{"model": "contrastive audio-text model", "tokenizer": "word", "vocab_size": 5132, "encoder_head_dim": 16, "encoder_bias": "none", "encoder_parallel_block": false, "encoder_shared_expert": true, "text_encoder_width": 128, "text_encoder_layers": 7, "text_encoder_mlp_ratio": 6, "text_encoder_bias": "all", "text_encoder_num_experts": 16, "residual_init": "none", "epochs": 98.3}
Rows from block 2 of the audio encoder of a small contrastive audio-text model, named by matrix and row number. Rows with one number belong to one neuron. Each number is 128 + 32 x the weight over its row's rms, rounded and kept within 0 to 255. All counts start at 0.
After each neuron's rows are labels from the 100 clips, of 14848, where the neuron reaches its highest value: "responds to" is what is common among them. Only what is clearly more common there than usual is listed. The data: short read English sentences (LibriTTS-R). In brackets: how many of the 100.
# fc1: MLP up (encoder.blocks.2.mlp.fc1.weight, 1152x192), inputs 96-191
# fc2: MLP down (encoder.blocks.2.mlp.fc2.weight, 192x1152, transposed), outputs 96-191

fc1.280 [136 170 188 163 171  72 113 144 165 157 141  83 172 150 114 120 126 121  93 101  72  79  93 105 102 100  90 108 131 160 121 158 126 122 180 159 120 189 148 146 133 156 126 153 175 106  73 145 124 134 160 117 137 101  88  68 123 124 154  91  92  68 112  79  90 135  85 102 163  84 109  97  87  76  98 103  36 135 116 108 148 104 149 138 100  98 127  97  73  95 157  73 113 121 111  93]
fc2.280 [ 72 141 172 148  84 110 132 149 128 152 177 105 142 125  96 128 118 124 125  66 137  57  72 106  92 103 159 111  97 138 113 113 116 106 154 148 125 118 103 136  91 115 101 174 149  84 159 143 102 123  70 142 110 178 130 113 123 135 189  87 120 136 155 117 150 158 110 113  97  57 116  92 153  13 131 141  98  74 102 123 165 131 121 223 131 136 172  96 110 130 164 135 119 117 145  79]
responds to: the word "i" (42)

fc1.501 [102 122 150 128 113 114 113  84 113 169 125 142 157 167 118 178 197 202 172 171 141 156 186 171 184 202 173 147 169 174 137 185 135 157 140 125 127 140  82  82 136  71 155 108 126 127 109 134 112 107 171 126 135  83 104 122 121 186 124 137 124 112  75  83 107 151  75  85 139 109 117 114 169 150 110 145 106 131  80 137 153  77 100  91 130 149 103 123 112 122  82 136 157 156 112 112]
fc2.501 [143  63 129  92 124 146 134 130  79 183 138 165 154 172 104 131 227 167 150 118 108 175 197 149 165 123 205 117 132 161  92  97 124 118 140 119 171 140 119 122 139 111 135 122 167 109 144 103 125 124 112 109 138 141 175 109 112  87 109 149 108 125 111 134 116 115  94 129 132  91 124 101 130 138 157 155 146 140 104  91 151 166 109 140  85 131 142 127 184 157 112 192 158 133 139  90]
responds to: the word "he" (34)

fc1.618 [148 123 151 122 159 182  93  95 191 176  93 107 131 120 146 129 157 164 116 149  94 119 159 116 116 171  81 163 101 106 155 160 145  89 132 154 102 188  85 113 139  98 183 112 107 132  73 110 163 158 125 109 141  99 140 109 154 120  99  76 109  79  79  99  93 103  71  88  91  95 141 138  90 133  77  85 124 141  96  96  79 156  50  66  93  92 127 104 131 160 144 132 113  79 120 160]
fc2.618 [113 160 146 149 118  87 144 164 119 157 168 124 124 155  90 114 152 105 153 102 159 149  85 148 134  91 165 114 157 158 161  94 152 100 130 106 128  81 195 139 126 174  93 149 158 141 164 134 110 157  82 159  82  77 124 156 123 121 149 191 112 193 204 119 170 131 177 161 152 172 100  72 126 153 100 149  94 155 176 144 184 106 226 156 152 117 151 107 144 113 156  67 152 143  97 122]
responds to: the word "what" (35)

fc1.753 [138 165 199 164 101 171 143 139 120 183 146  95 163 127 105 113 192 157 164 145 106  82 107 143 105 117 141 120 133 195 112 119 131  86 170 142  98 129 102 163 114  84 232 135 165 126 120 203 142  87 156 124 151  94 141  65 120 149 164 148 118 135 117 100 171  86 125 142 137 140  71  72 128 134 114 121  41 157  92 111 136  61 128 135 154  84 163 122  96 149 131  98 144 164  85 116]
fc2.753 [142 116 113 133 125 115 154 160  79  82 105 177  30  95 158 115 110  96 167 116 131 116 110  64  90  85 133 112 108 100  64  94 127 111 138 149 152  58 141 143 106 123 119 150 123 153 157 116 139 111 110 101 135 225 158 145 165 112 166 136 110 153 135 187 130  99 178 188 104 146 129 114  99 128 171 202 177 105 138 124 126 165 180 154 168  99 135 125 134 126 100 152 131 153 186 105]
responds to: the word "i" (46); the word "you" (35)

fc1.174 [129 119 142 210 172 155 144 140 192  93  76 153 161 132 128 197 159 108  76 158 186 153 105 117 111 137 125 139 153 128 204 139 109 125  85 124 140 121 106 100  59 143 142 134 105  84 102  50  66 195 103 164 104  80 153 140 120 161 149  76 156 114 151 134  83  68  96 107 157 151 146 163 154 123 104 144 116 121 123 137 112 158 116 144 127 157 127 172 122 102  87 119 171 143 124 126]
fc2.174 [174  63 177 157 122 139 122 134 107 115 172 126 103  56 145 122 168  51 194 134 101  71 125 110  87  97  86 146 129 139  89 128 119 165 165  92 200 128 163 151 126 104 104 122 115 172 149 164 105 124  95 155 133 185 185 121 106 127  69 165 177 170 102 143 125 106 141 153 118 199 143 140 152 117 183 152 145 141 152 149 123 135 141 158 122 135 152 130 143 125 142 160 168 141 208 128]
responds to: the word "was" (28)

fc1.49 [101 156 115  95 152 147 136 150  84 136 128 101 105  96 129 112 154  82 124 157 183 157 157 134 136  57 143 130  98  91 153 123  98  78 147 170 163 191 142 171 126  98 124 179 153 128 124 131 114 131 125 117 122  99 123 103 142  99 147 108  89 146 205 149 177  88 106 112  96  97 146 104 166 148 152 172 181 198 159 145 105 122 156 119 134 111  93 127 131 124  65 107 142 119 102 123]
fc2.49 [ 55  53 129 173 178 149 150 114 110 133 137  73 145 104  78 134  88 202 157 110 151 126  87 160 108 135 104 114 146 108 127  88 137 109 108 160 221 111 150  93 125 131  77 171 155  80 144 236 175 109 162 148 141 132 145 113 177 196 150 133 167  62  93  78  97 153 160  97 180 121 128 158 182 156 125 148  90  95 129 172 162 109 175 110 147 141 110  93 139 153  83 150 148 122 196 128]
responds to: the word "is" (29)

fc1.317 [ 94 156 167 153 126  73 183 103  97 193 164 164 117 120 145 100 114 150 102 101 105 119 120 109 120 127 112  95 102 121 127 134 149 177 122 149 126 131 180 118 141  88 167 145 156 118  73 100 112 188 177 155 152  87  87  69 131 111 109 130 157 123 162 163 110  82 116 116 183 100 137 115  90  94 113 101  82 119  97  95 153 141 126 109  95  88 125 140  97 157 108  88 107 138  51 104]
fc2.317 [127 157 133 132  96 143 169 146 195 109 132 138 126 156 169 164 110 154 103 158 147 124  78 167 108 158 102 147 102 137 135  88 138 168 123 147  77 166 166 143 125 103 148 153  87 101 130 133 143 132 170 196 177 114 108  99 152 116 150 117 205 167 162 140 200 122 134 157 158 101  68 134 103 143 151  96 115  85 108  94 104  73 125  96 125 118 139 224  91 135 130 124  79 166 131 149]
responds to: the word "chapter" (27)

fc1.8 [148 115 149 141 154 103 148 124  97 111  42 142 141 144 137 150 123 128  78 182 113 162 100 109 161 147 131 147 110 115 204 141 142 128 103 139  94 101  84  81 137 143 114 179 136 128  76  87  95 127 178 125 120 107 151 133 102 142 197  97 157  84 153 148 135 130 118 139 192 159 132 138 143 147  56 148 126 107 146  96 171 156 108  86 142 115 114 182 115  90 141  83 114 132  98 134]
fc2.8 [159 118 145 132 119 164  82 108 144  93  99  86 155 117 136 113 164  82 129 155 142 128 128 135 144 143  91 149 169 125 125 108 130 153 116 181 176 138 119 173 147  87  96 125 131 146 103 161 142 174 146  76 121 108 137 166 114 171 113 131 137 148 134  56 118 176 149 154 131 178 107 160  83 157 134 115 179 128  60 174 118  58  96 114 142 132 123 131 159 193 115 104 140 137 130 146]
responds to: the word "is" (43); the word "was" (25)

fc1.288 [ 52 139 117 162  81  75 196 132 127 147 136 125 158 195 154 142 128 161  91 121 188 137 121 132 110 117 124  94 103 147 176 100 142 132 127 180 168 149 133 142  88 109 176 160 111  79 134 144 123 152 137 170 132  67 117 133  56 119 113  94 149 147 111 161 142  78 126  82 147 116 131 163  65  80 109  92 149 159 107 130 116 101 133 143  72 113 123 135 108 143 156  85 167 121  67 105]
fc2.288 [132 128  90 120  95  95  86 124 137 115 122 139 122 172 127 110 105 118 138 138 138 197 141 121  96 179 116 127 164 136 203 134 102 113 109 115 134 183 168 158 143 141 115 181 106 172 132 165 187 107 110 222 122 108 123 154 130  90 142 138 148 205 189 111 127 119 223 100 155 109 139 128 102 139 102  97 141 153 152 133 107 171 164 135 129 164 129 182 125 159 129 102  73 153 171 137]
responds to: the word "the" (50)

fc1.641 [ 69 182 176 165  81 149 180 148 158 146 167 156 172 138 133 162 187 130 130  90 147 102 107 236 166 118 156 116 133 120 143 132 177 118 122 130 128 104 190  95 109 169 127 158 122 124 151 119 113 139  82 122  94  49 126 141  95 123 164 145 108 136 189 125 175 104 136 123  81 143  84  94 158 138 122 134  86 130 158 136 166  99 159 123 122  80 160 141 131  70 144  58 170 124  86 140]
fc2.641 [173 137 143  91 115 184  70 121 175 140  63 113 120  85 134 120 143 122 115 172  94  76 146 120 167 198  96 161 103 115 116 170 153 119 104 109 113 160  62  88 138 110 172  65  95 149  71 126 154 105 128 137 185 115 142 115 142 132  69 104 141  72  53 144  59 119 105 123 116 102 178 182 123 145  93 116 162 120 137 108  74 161  97  90 117 103 157 155 164 166 127 159 114 108 141 177]
responds to: the word "the" (57); the word "of" (38)

fc1.491 [ 72  79 154 163 110 162 152  71 125 213  96 141 165 100  99 164 167 147  98 116 137 172 128 161 142 117 138  99 130 124 152 181 154 129 160 173 145 140  76 125  98  86 158 168 142 155 109 164  67 100 155  89 130  94 144 119 103 148 194  97 107  90 142  69 125 121 105  54 130 122 107  84 189  88 129 132  77 112  82 137 172  86  55 115 134 148 126 121 128  83  73 144 146 158 104 149]
fc2.491 [ 82 170 134 163 125 153 164 120 107 134  73 129  67  88 145 148 198 144 117  71 110 110 122 106 150 101 103  65 111  83  98  94  77 138 129 121 102 142 146  90 106 137 176 116 127 176 126  51  88  93 202 126 144 129 135 137 155 104 169  99 159  79 140 154 106  78 123 156 147 103 111 128  65 114 146 174  86  41 106 120 150 132 137 161 129 117 149  94 146 172 129 161 137 143 153 105]
responds to: the word "i" (62)

fc1.50 [ 68 124 152 111 171  99 132 156 122 157 166 190 143 178 232 176 166 220 207 161 141 154 201 206 180 215 139 161 121 118 101 111  85 132  65 102  94  88 116  69 132 108 128 105 130  73  98  70  88 130 159 112 140 125 111  88 103 136 108 112 145  91 112 145 140 124  92 124 122 151  83 129 152 137 145 156 122  68 110 142 134 121 106 143 173  83 132 137 118 149 113 145 127 140 139 110]
fc2.50 [104 164 123 106  75 143 140 143 161 159  93 153 171  93 152 142 188 169  90 100 119 118 163  96 128  65  70  38  29  68 131  45 108 106 135 114 144  73 149 122 140 123 185 156  94  91 152 132 192 123 143 164 180 100 141 156 173  88 119 135 108 180 136 174 149 105 174 131 136 105 136 131 185 154 149 109 129 112 153 118 128 174 127 125 139 104 150 128 148 131 134 143 157 120 100 169]
responds to: the word "he" (45)

fc1.7 [112 165 165 209 101 134 127 164 190 158 101 118 164 213 133 139 134 127  99 113 118  99  88 144 108 107 128  84 142 188 146 147 161 100 138 132  96 179  97 150 157  95 148 142 155  27  99 115 105 117 135 134 162 107  92  96 162 111 154  72  89 110 153 103  77 140 117  98 128 106 122 114 138  88 115 120 125 138  68  82 180  70 117 133 107  90 139 154  89  92 135 112 145 131  89 132]
fc2.7 [ 73 148  99 108 130 129 148 138 142 141 134  82 132 153 141 149  91  83  88  38 132 110 101 147 150  91  97  82  60  79  94  97  90 124 133 171 107 121 124 152  84 128 113 109 156 140 150 146  91 151 150  97 113 132 127 163 123 104 129  93 166 116 121 142 176 174 118 139  67  79  88 132  88  40 147  80 168 110  87 180 117  77  78 133 143 146 141  78 182 162 203 153  88  75 165 112]
responds to: the word "the" (59)

fc1.676 [161 146 110 145  96 170 124  69 171 170  93 101 169 199 184 147 120 129 109 102  71  94 117 163 106  99 108 113 155 121 170 117 139 160 186  79 134 128 151 122  89  83 189 146 133  88 103 144 151 129 135 116 103 159  91 111 176  63 146 132  75 117 139 123 102 144 128 122 148  54 122  71 127 150  99 119 125 155 129  66  83 122 123 126 172 112 111  83  71 128  96 122  99  87 110  66]
fc2.676 [103 192  29 151 124 106 145 127 124 137 135 132 165 168 137 128 103 138 126  73 133 137 110 154  79 125 109 115 139 123 167 109  80  95 113  97  82  98 181 147  96 175 133 139 150 112 160 124 188 148 130 120 137 132 128 143 163 118 174 237 125 109 171  99 129 199 163 113  95  69 104 110 118 255  92 105 125 162 135  98 127 164 138 155 119 150 137 105  76 187 145  82  91 141  98  62]
responds to: the word "me" (31)

fc1.73 [128 180 118 103 119 127 157 145 106 112  85 135 130 215 176 246 102 127 109 116 149 108 111 109 145 124 127 159 131 141 161 124 146 143 138 125  89 133 131 132 118 146 134 105 164  92 136  96 152 130 181 137 133 131 119 148 121  97 102 128  96  98  77 106 207 107  71  79 107  68 129  97 105 162 120  82 110 167 138 123 105 138 104 118 134 118 141  78 136 137 143 128 164  89 121 126]
fc2.73 [105  80  74 110 144  96 117  90 127 112 144 133 131 124 121  74 165 126 147 152 133 141 131 158 165  88 105 113 118 138  73 126 141  86 121 130 120  93  94 139 110 116  88 115 128 150 171 189 124 149 137 107 121 138  85 144 124 148 146 168 146 161 163 134 148 223 215 151 133 139 113 185 146 111 141 155 185 109 132 106 117  74 119 127 116 141  54 110 132 130 140 120  57 134 125 137]
responds to: the word "i" (56)

fc1.20 [107 139 139 110 112  88 215 125 131 132  98 125 188 173 150 128  92 168  67 136 146 147 153 123 150 139 172 126 160 192 187 126 137 160 157 102 117 134 113 122 143 119 170 222 147 123 128  95 125  94 182 163 171  82  78 135 147 115 186 118 131  99 124 124 105 127  78 118 171  63  85 152 115 114  66 102 143 142 114  72 158 140 110 136 138 160 112 174 109 124  80 147 152 160  44 108]
fc2.20 [127 126 128  99 133 106 162 110 160 112 157 101 114 162 130 143  97 118  85 151 111 111 152 158 195 132 183 151 165 219  97 112 119 151 101  35 116 113 144  76 114 152 128  84 139 171 108  95 102 134 162 199 170 114  82 159 121 102 127 121 156 124 123 165 163 142 123 130 167 112 108 190  98 111 132 172 160 179 152 101 133 105 166 124 166 146  93 166 163 124  88 188 164 160 132 170]
responds to: the word "chapter" (26)

fc1.477 [122 139 206 242 156 135 127  85 145 154 137 109 171  98 113 148 234 115 140 140 139 127 111 130 138 144 145 152 150 132 138 155  94 187 127  99 155 135 109 116 107 115 204 150 125 108 110  98 105 129 114 104 114  67 160  86 126 191 180 112 130 126 158 129 101  79 133 149 131 170 100 133 107  84 111 161  18  71 138 145 163 122 130 134 110 170  97 146  93 105 104 121 132 166  91 107]
fc2.477 [ 80  82  94 146 145 129 156 127 116  67 125 183  64 111 104  98 163 116 177 108 200 200 120 173 131 103 140  63  38 104  84  66 141  88 114 187 110 111  93 170 116 145 116  98 122 122 149 189  83 183 107 127 116 154 110 161 176 173 142 106 144 146 160 162 171 127 178 142 118 135 129 124 151  97 174 176 166 103  98 143 129  80 136 180  89 122 140  79 110 135 154 129  91 128 176 128]
responds to: the word "no" (29)

fc1.475 [ 71 114 141 194 142 132 165  55 152 182 142 155 169 118  96 157 125 113  70  88 132 168  95 147  99 102  99  82 143 116 144 134 123 128 159 179 143 159 100 150 112  80 167 152 153 129 106 180  94 108 165  97 144  63 146 131 169 169 183 114 126  85 163 111 144 122 116  76 128 126  96  89 159  79 131 110  70  99  78 143 193 101 113  86 154 168  75 156 123  72  30 133 164 152  95 126]
fc2.475 [115 135 162 131 128 146 155  85 109 114 100 114  98  92  79 106 131 103 141 143  54 108  47 106  99  86 100 100  93  75  78  78  96 157 114 133 100 136 162 107 129 147  74  98  97 193 145  82 105 173 151 117 184 142 131 112 132 125 174 126 173 126 153 188 179 146 139 157 106 197 111 183 131 122 173 182 124  42 110 120 179 102 136 122  97 140 132 145 133 146 194 132 125 169 126  80]
responds to: voice: male (80)

fc1.156 [122 129 163 114 131 140  89  80 176 190 119 114 122 119 156 102 158 156  97  94  85 112 152 140 148 175  85 142 121 110 145 179 178 100 135 152 108 163 138 128 172  98 157 139  98 161  55 106 165 136 136 105 135 114 118 119 133 145 103 113  85  95  78  85  85 136  68  98  73  91 153 132 101 113  58  72 132 123 117 125 128 152  84  81  95  75 130  82 142 162 136  99 112  74 104 140]
fc2.156 [ 95 145 135 156 135  86 157 150  83 139 172 133 123 154 109 105 160 116 164 110 152 154  96 146 141  88 153  95 136 135 145 105 151  95 146 127 125  71 182 135 112 165  79 178 184 150 183 162 114 132 108 134  87  87 120 154 124 132 176 196 114 197 209 130 187 154 195 150 152 167  92  75 134 139  98 157 103 129 191 141 195 101 209 159 140 138 139 101 123  96 162  45 131 143  89 117]
responds to: the word "what" (44)

fc1.384 [122 137 156 133 129 137 139 126 121 135 126 134 125 139 102 156 190 164 158 179 162 143 144 134 161 182 193 181 172 174 166 165 163 139  95 107 113  95 130 126 145 145 168 136 113 136 156 146  97  72 127 155  86  76 122  31 117 158 140 104 147 110 107  76 138 126  59 142 109 124 129 124 101 138 106 147  37 104 135 106 168 119  84 127 125 152 128 124  34  37 128  94 113 127 111  96]
fc2.384 [106 117 176  94 129 169  87  96  78 128 118 115 166 109  48 125 129 150 191 164 150 175 157 159 159 199 193 117 101 106 176 132 102 112  96 148 117  87  86 126 118  98  75 129 138 112 138 128 117 177  66  73 144 121 125 143 140 161 112 104  90 158 140  80 143 156 167 137 129 138 159 110 177 169 130 131 142  88  96 159 137 125 100 159  55 154 149 166 103 170 142 126  91 159 125 139]
responds to: the word "he" (33)

fc1.479 [111 141 132 123  79  90 179 151 130 156 140 164 122 154 120 153  92 157 124  89 134 171 142 150 115 145 183 111 115  97 154 133 144 119 133 165 107 161 154 128 160 132 108 107 105 115 166 123 105 107 113 116 124 137 153  96 132  76 130 128 128 125 124 153 186  87  74  90  70 107 136  90 153 119 115  82 143 126 106 129 116 148  98  81 130 134 143 144 154 111 156 118 131  58 136  45]
fc2.479 [120 131 147 156 148 161 109 130 119  86 112 114 110  95 152 129 120  74 140 173 143 133 108 119 120 150 104  86 111  82 136 116  99 142 141 108 178 108 130 109 111 142  74 177 119 178 136 143 132 169 101  86 154 150 152 155 105 138 178 113 106 148 181 167  93 152 202 142 141 178  94 140 110 145 125 203 178  67 129 171 110 108 163 139 144 131 115 141 101 121  95 104  91 151 121 144]
responds to: voice: male (74)

fc1.410 [100 128 166 161 127 122 169 134 164 111 140 134 131 126 144 145 140 178 101 129 168 123 149 201 179 168 170 138 156 140 160 172 159 146 108 160 111 160 125 155 111 136 134 135 126  96  71 137  85 136 147 139  66  84  97  64  76 152 155 134 144 100 157 123 114 123  85 113 118  86  94  93 120 133 102 104  93  84  57  95 117  90  81 169  95 125 146  80  65  90 119  82  91  64  82  70]
fc2.410 [140 110 208  82 148 133 121 126 134 179 117  93 176 118  44 155  90  99  75 138 105 143 150 130 126 140 164 165 135 135 162 178 135 140 160 119 116 143 106 106 143 133 118 128 152 110 142 125 107 108  90 125 143 125 131 107 170  96 101 115  86 160 123 110 146 132  82 136 120 146 130 145 114 154 168  94  99 168 126 125 137 136  99  96 112 136 156 215  93 129 147 132 161 152 125 133]
responds to: the word "he" (34)

fc1.0 [135 155 195 135 109 140  99 158 148 172 137  57 160 137 133 119 136 172 150 140 112  99 154 149 119 161 138 181 103 162 172 164 147 111 138 155 112 169 194 142 160 183 138 167 117  99  69  88 119 148 100 131 111 107 151  80  89 114  93 117 114 101 110 105  94  64  47 107 100 143 128 105  96 143  58  45 131 162  70 104 123 158 106 103 123  97 158 102 133 153 170 106 104  61 112  69]
fc2.0 [114 143 152 167 180  80 131 171  88 128 144 103  89 137  70 127 136 112 166 118 142 144  77  77 133  83 171 133 129 173 211 106 154 110 179 126  83  52 196 168 111 160  97 136 173 127 128 133  92 189 115 147 116 130 125 156 132  95 143 129 160 143 209 116 205 129  75 151 163 169 117  45 152 155  98 134  96 122  93 113 192 107 149 190 136 105 159  85  80 120 150  83 100 173 115 106]
responds to: the word "what" (31)

fc1.655 [ 77 163 131 151  76  60 182  94 127 110 149 131 140 211 152 162 105 140 139 108 120 112 105 171 138 138 151  85 189 169 200 154 136 104 123 100  91 106 158 128 136 106 115 147 134 113  69  76  93  91  95 124 120 164 100 135 140 141 144 122 118 101 136  91  96 142 108 102  80 108 157 141 161 125 107 103 160 101  75 134 183 175 135 145 154 137 103 150 131  74 114 135 157  77 122 120]
fc2.655 [120 122 110 129 151 152 109 155 102  51  96  82 104 112 137 146  41  59 160 142 133 135 127 135 201 193 183 149  96 156 126 130 126 160 128  92 121  96 130 128 101 172  47 126 118 159 121 159  93 175  94 134 149 177 138 195 100 119 105  93 144 144 141 145 128 155 159 134  89 115 118 142 153 101 108 143 249 161  99 158  79 120 143 159 127 151 154 138 142 142 154 177  85 103 148 126]
responds to: the word "the" (51)

fc1.418 [130 141 170 162 128 149 100 132 219 138 119  70 159 128 121  97 134 142 116  94 120 107 157 173 129 166 107 158 119 165 150 150 128 129 113 147  97 174 170 141 166 158 187 125 110 135  65  92 114 166 120 133 122  90 129 101  81 197 116  93 142 112 108  85  75 101  75  95  86 111 130 145  71 118  66  90 127 161  68 119  98 129 117 118 126  99 142  63 146 156 149 105 110  50 101  98]
fc2.418 [ 78 191 138 121 140  92 114 185 111 135 135  81  94 108 105 155 144  97 164 118 115  69  93  58 152 108 120 133 152 126 155 117 117 137 178 147  92  84 191 151 105 166  65 155 163 171 128 123  97 180 127 126 125 132 129 184 145  57 143 150 153 132 188 156 217  94 139 129 159 172  77  82 124 146 132 120  85 105 117 165 166 139 167 170 147 103 146  96  94 154 141 111 116 172 133 145]
responds to: the word "what" (29)

fc1.332 [123 147 205 219 141 159 143 102 115 155 133  87 137  97  96 114 194 131 144 139 164 132 105 103 109 146 158 137 139 160 157 134 108 171 150 131 129 109 108 161 115 121 189 149 126 127 100 116 102 133 117  79 126  87 164  88 151 170 176 116  99 125 150 107 125  60 135 164 106 143  98  85  80 103 109 135  34  94  87 125 173 123 124 122 121 156 119 155  92  89  98 120 152 185  83 102]
fc2.332 [ 83  97  88 117  99 133 163 119 114  79 137 188  81 104 113  86 167 140 189 106 178 172 151 158 128 105 133  65  59  92  53  46 131 101 107 186 130 124  99 170 130 118  89  83 122 116 179 177  84 189 107 100 152 161 101 148 161 168 157 140 142 140 131 179 186 158 194 134 132 132 122 156 132 111 196 150 182  92  94 146 113  81 131 159  73 139 123  99 133 149 139 127 107 125 164 111]
responds to: the word "no" (27)

fc1.258 [ 50 195 101 113  83 120 132 105 148 206 150 119 113 139 100 140 110 147 136  92 115 104 105 110 145 147 111 155 115  76 136 177 168 105 174 181  76 114 171 128 140 147 113 105 136 167 134 122 125 159 118 121 137 143  85 116 160  67 136 128 118  90 117 137 192 124  86  27  95 135 130  68  90 141 150  53  84 138 105 148 145 128  98  61 167 128 130  74 128 141 138  92 155 134 140  75]
fc2.258 [181  99 132 169 202 142 102 145  87  88 107 130 129  62  82  84 164  86 180 116 113 146 163  89 103  73 102 126  33 112  78  90  99 147 138 152 115 129 122 149 148 141  77 105 140 134 168 169 112 179 144  78 155 162 199 171  80 174 113 158 187 132 148 150 138 121 151 166 130 202 132 129 141 133 159 152 144 150 118 120 114 105 119 120 106 128 156 108 173 128 181 135 132 149 150 116]
responds to: the word "what" (53)

fc1.283 [ 83 142 146 142  93 191 139 130 106 191  94 153 147 147 146 178 214 203 166 150 158 152 164 153 157 155 161 137 146 145 142 161 142 113 125 145 134 151  74 107 121 120 160 139 147 142 119 117  54 106 166 113  95  88 144  65 113 130 143 104 145  84 105  90 123 109  55 124 122 124 104 106 145 133 121 142  45  88  76 111 142 118  46 116 127 153 124 106 102  88 115 130 157 125 119  70]
fc2.283 [ 84 135 122  86  95 149 154 158 141 169  94 135 163 220 141 154 209 167 146 113  91 135 157 124 186 126 176  95  64 103  86  64  93  83 142 165 109 102 116 119 136 112 130 126 134  64 112  87 130 135 144 114 123 143 111 141 146  95 145 117 133 133 135 107 138 131 133 111 119  79 132 115 136 164 161 140 102  98  79 128 182 140 100 122  81 107 153  99 171 219 145 145 142 103 174 101]
responds to: the word "he" (75)

fc1.724 [101 174 134 184  81 120 214 138  93  96 165 141 120 189 175 161 137 140 121 109 160 137 114 194 132 129 137  72 110 120 134 110 129 101 133 158 141 138 184 138  83 134 133 215 159  91 162 139  98 132 113 151 106 114 127 115  90  72 179 116 103 150 182 135 172  77 146 130 139 118 107  74 141 110 101 150  97 117 144 129 149 100 150 162  91  99 148 157  96  85 140 103 125 107  84 111]
fc2.724 [ 89 162 115 102 104 169  89  79 190 128 139 128 140  88 160  86 136 143 127 112 134 131 144 151 179 198 117 118 118 127 152 152 149 109  95 118 116 148 115  93 139 126 138 116  95 192 110 108 157 147  80 152 172  80 102 170 135 141  87 144  94 140  98  88  54 154 207 103 157  75 149 148  95 140  75  85 154 153 170 171  77 144 160  85 101 120 135 168 174 180 111 116 122 130 129 214]
responds to: the word "the" (54); the word "of" (25)

fc1.638 [132 100 121 184 154  65 148 119 147 115 172 122 132 132 129 101 121 149 161  72 145 130 137 179 116  84 149 151  83 157 133 136 150 126 143 119  43 135 178 152 148 148 130 102 148  50 136 150  93 158 131 139  65 161 123  81 132 138 117 141 160 106 121 121 156 141 110 118 123 139 130 121 149  82 119 110 137 143 101  78 121 113 124  79 135 121  96  98 144  73 180 127 111  53 111 103]
fc2.638 [124 169 150  82 104 165  87 110 130 138  81  46  95 171 130 180 128  95 137 173 135  90  66 123 163 186  74 125 158 135 100 130 129 104 134 130 117 141 139 125 100 111 140 130 141 133 111 119 124 128 142 149 143 128  62 142 147  75 129  99  99 141 123  82 162 160 128  94 161  86 121  96 109 179 146 166  97 131  67 143 111  89 121 155 152  87 149 108  94 214  99 143 106 127 162 145]
responds to: voice: male (77)

fc1.529 [115 182 152 135 155 171 133 133  71 100  51 126 139 169 174 201 166 124  66 139 164 155 108 131 173 202 111  79 125  95 160 100 110 131 121 157 157 150 115 123  79 171 133 182 132 130  97 127 110 136 156 134 102  93 152 161  76 134 149  29 116 119 152 125 151 105 107 122 109  84 101 128 178 137  73 175  98  80 148 177 134 103 144 154  59 119 172  96 111 171 140 114  94  91 113 125]
fc2.529 [146 112 102 104 148 159 128 118 116  97 131 156 132  90 158 153 135  73 139 132 140 137 139 140 150 130 108 136  91  92  84  73 102 155 102 144 156 107  88 107 152 123 110  74 126 179 149 138 144 170 149  95 156 111 137 190 118 215 135 142 138 161 104 140 165 167 155 129  99 126 124 156  94 164 149 171 157 123 129 185  92  93 144 127 143 165 120 104 198 185 100 116 117 141 139 130]
responds to: the word "was" (40); the word "is" (35); the word "that" (32)

fc1.496 [127 101 156 127 138  75  96  75  96 109 102 105 148 140 132 149 181 150 154 174 174 154 193 167 168 170 163 149 153 157 161 163 145 119 145 101 145 145 103 166 104 162 113 135 197 127 103 135  94 175 120 110 133 124 121 102  98 117 119 129 123  73 122 135 101 154  76  85  81 106 108 137 130 136  53 137 150 150 103 101  90 169 129 121 106 145 113  96  78 122 152 129  64  83  96 107]
fc2.496 [169  59 225 123  91  88 140 140 127 187 136  99 142 172  58 149 133 134 134 179 110 157 159 165 175 157 221 185 179 220 129 167 154 101 134 108 177 128 115 134 123 105 108 158 139 131 151 146  93  64  95 136 107 135 151  80 121  81 135  93 104 150 116 137 163  91  75 137 112 154 106 133 133  85 156 143 134 181 110 107 139 138 105 117 136 108  99 168 118  88 127 155 138 110 137  82]
responds to: the word "is" (44); the word "it" (35)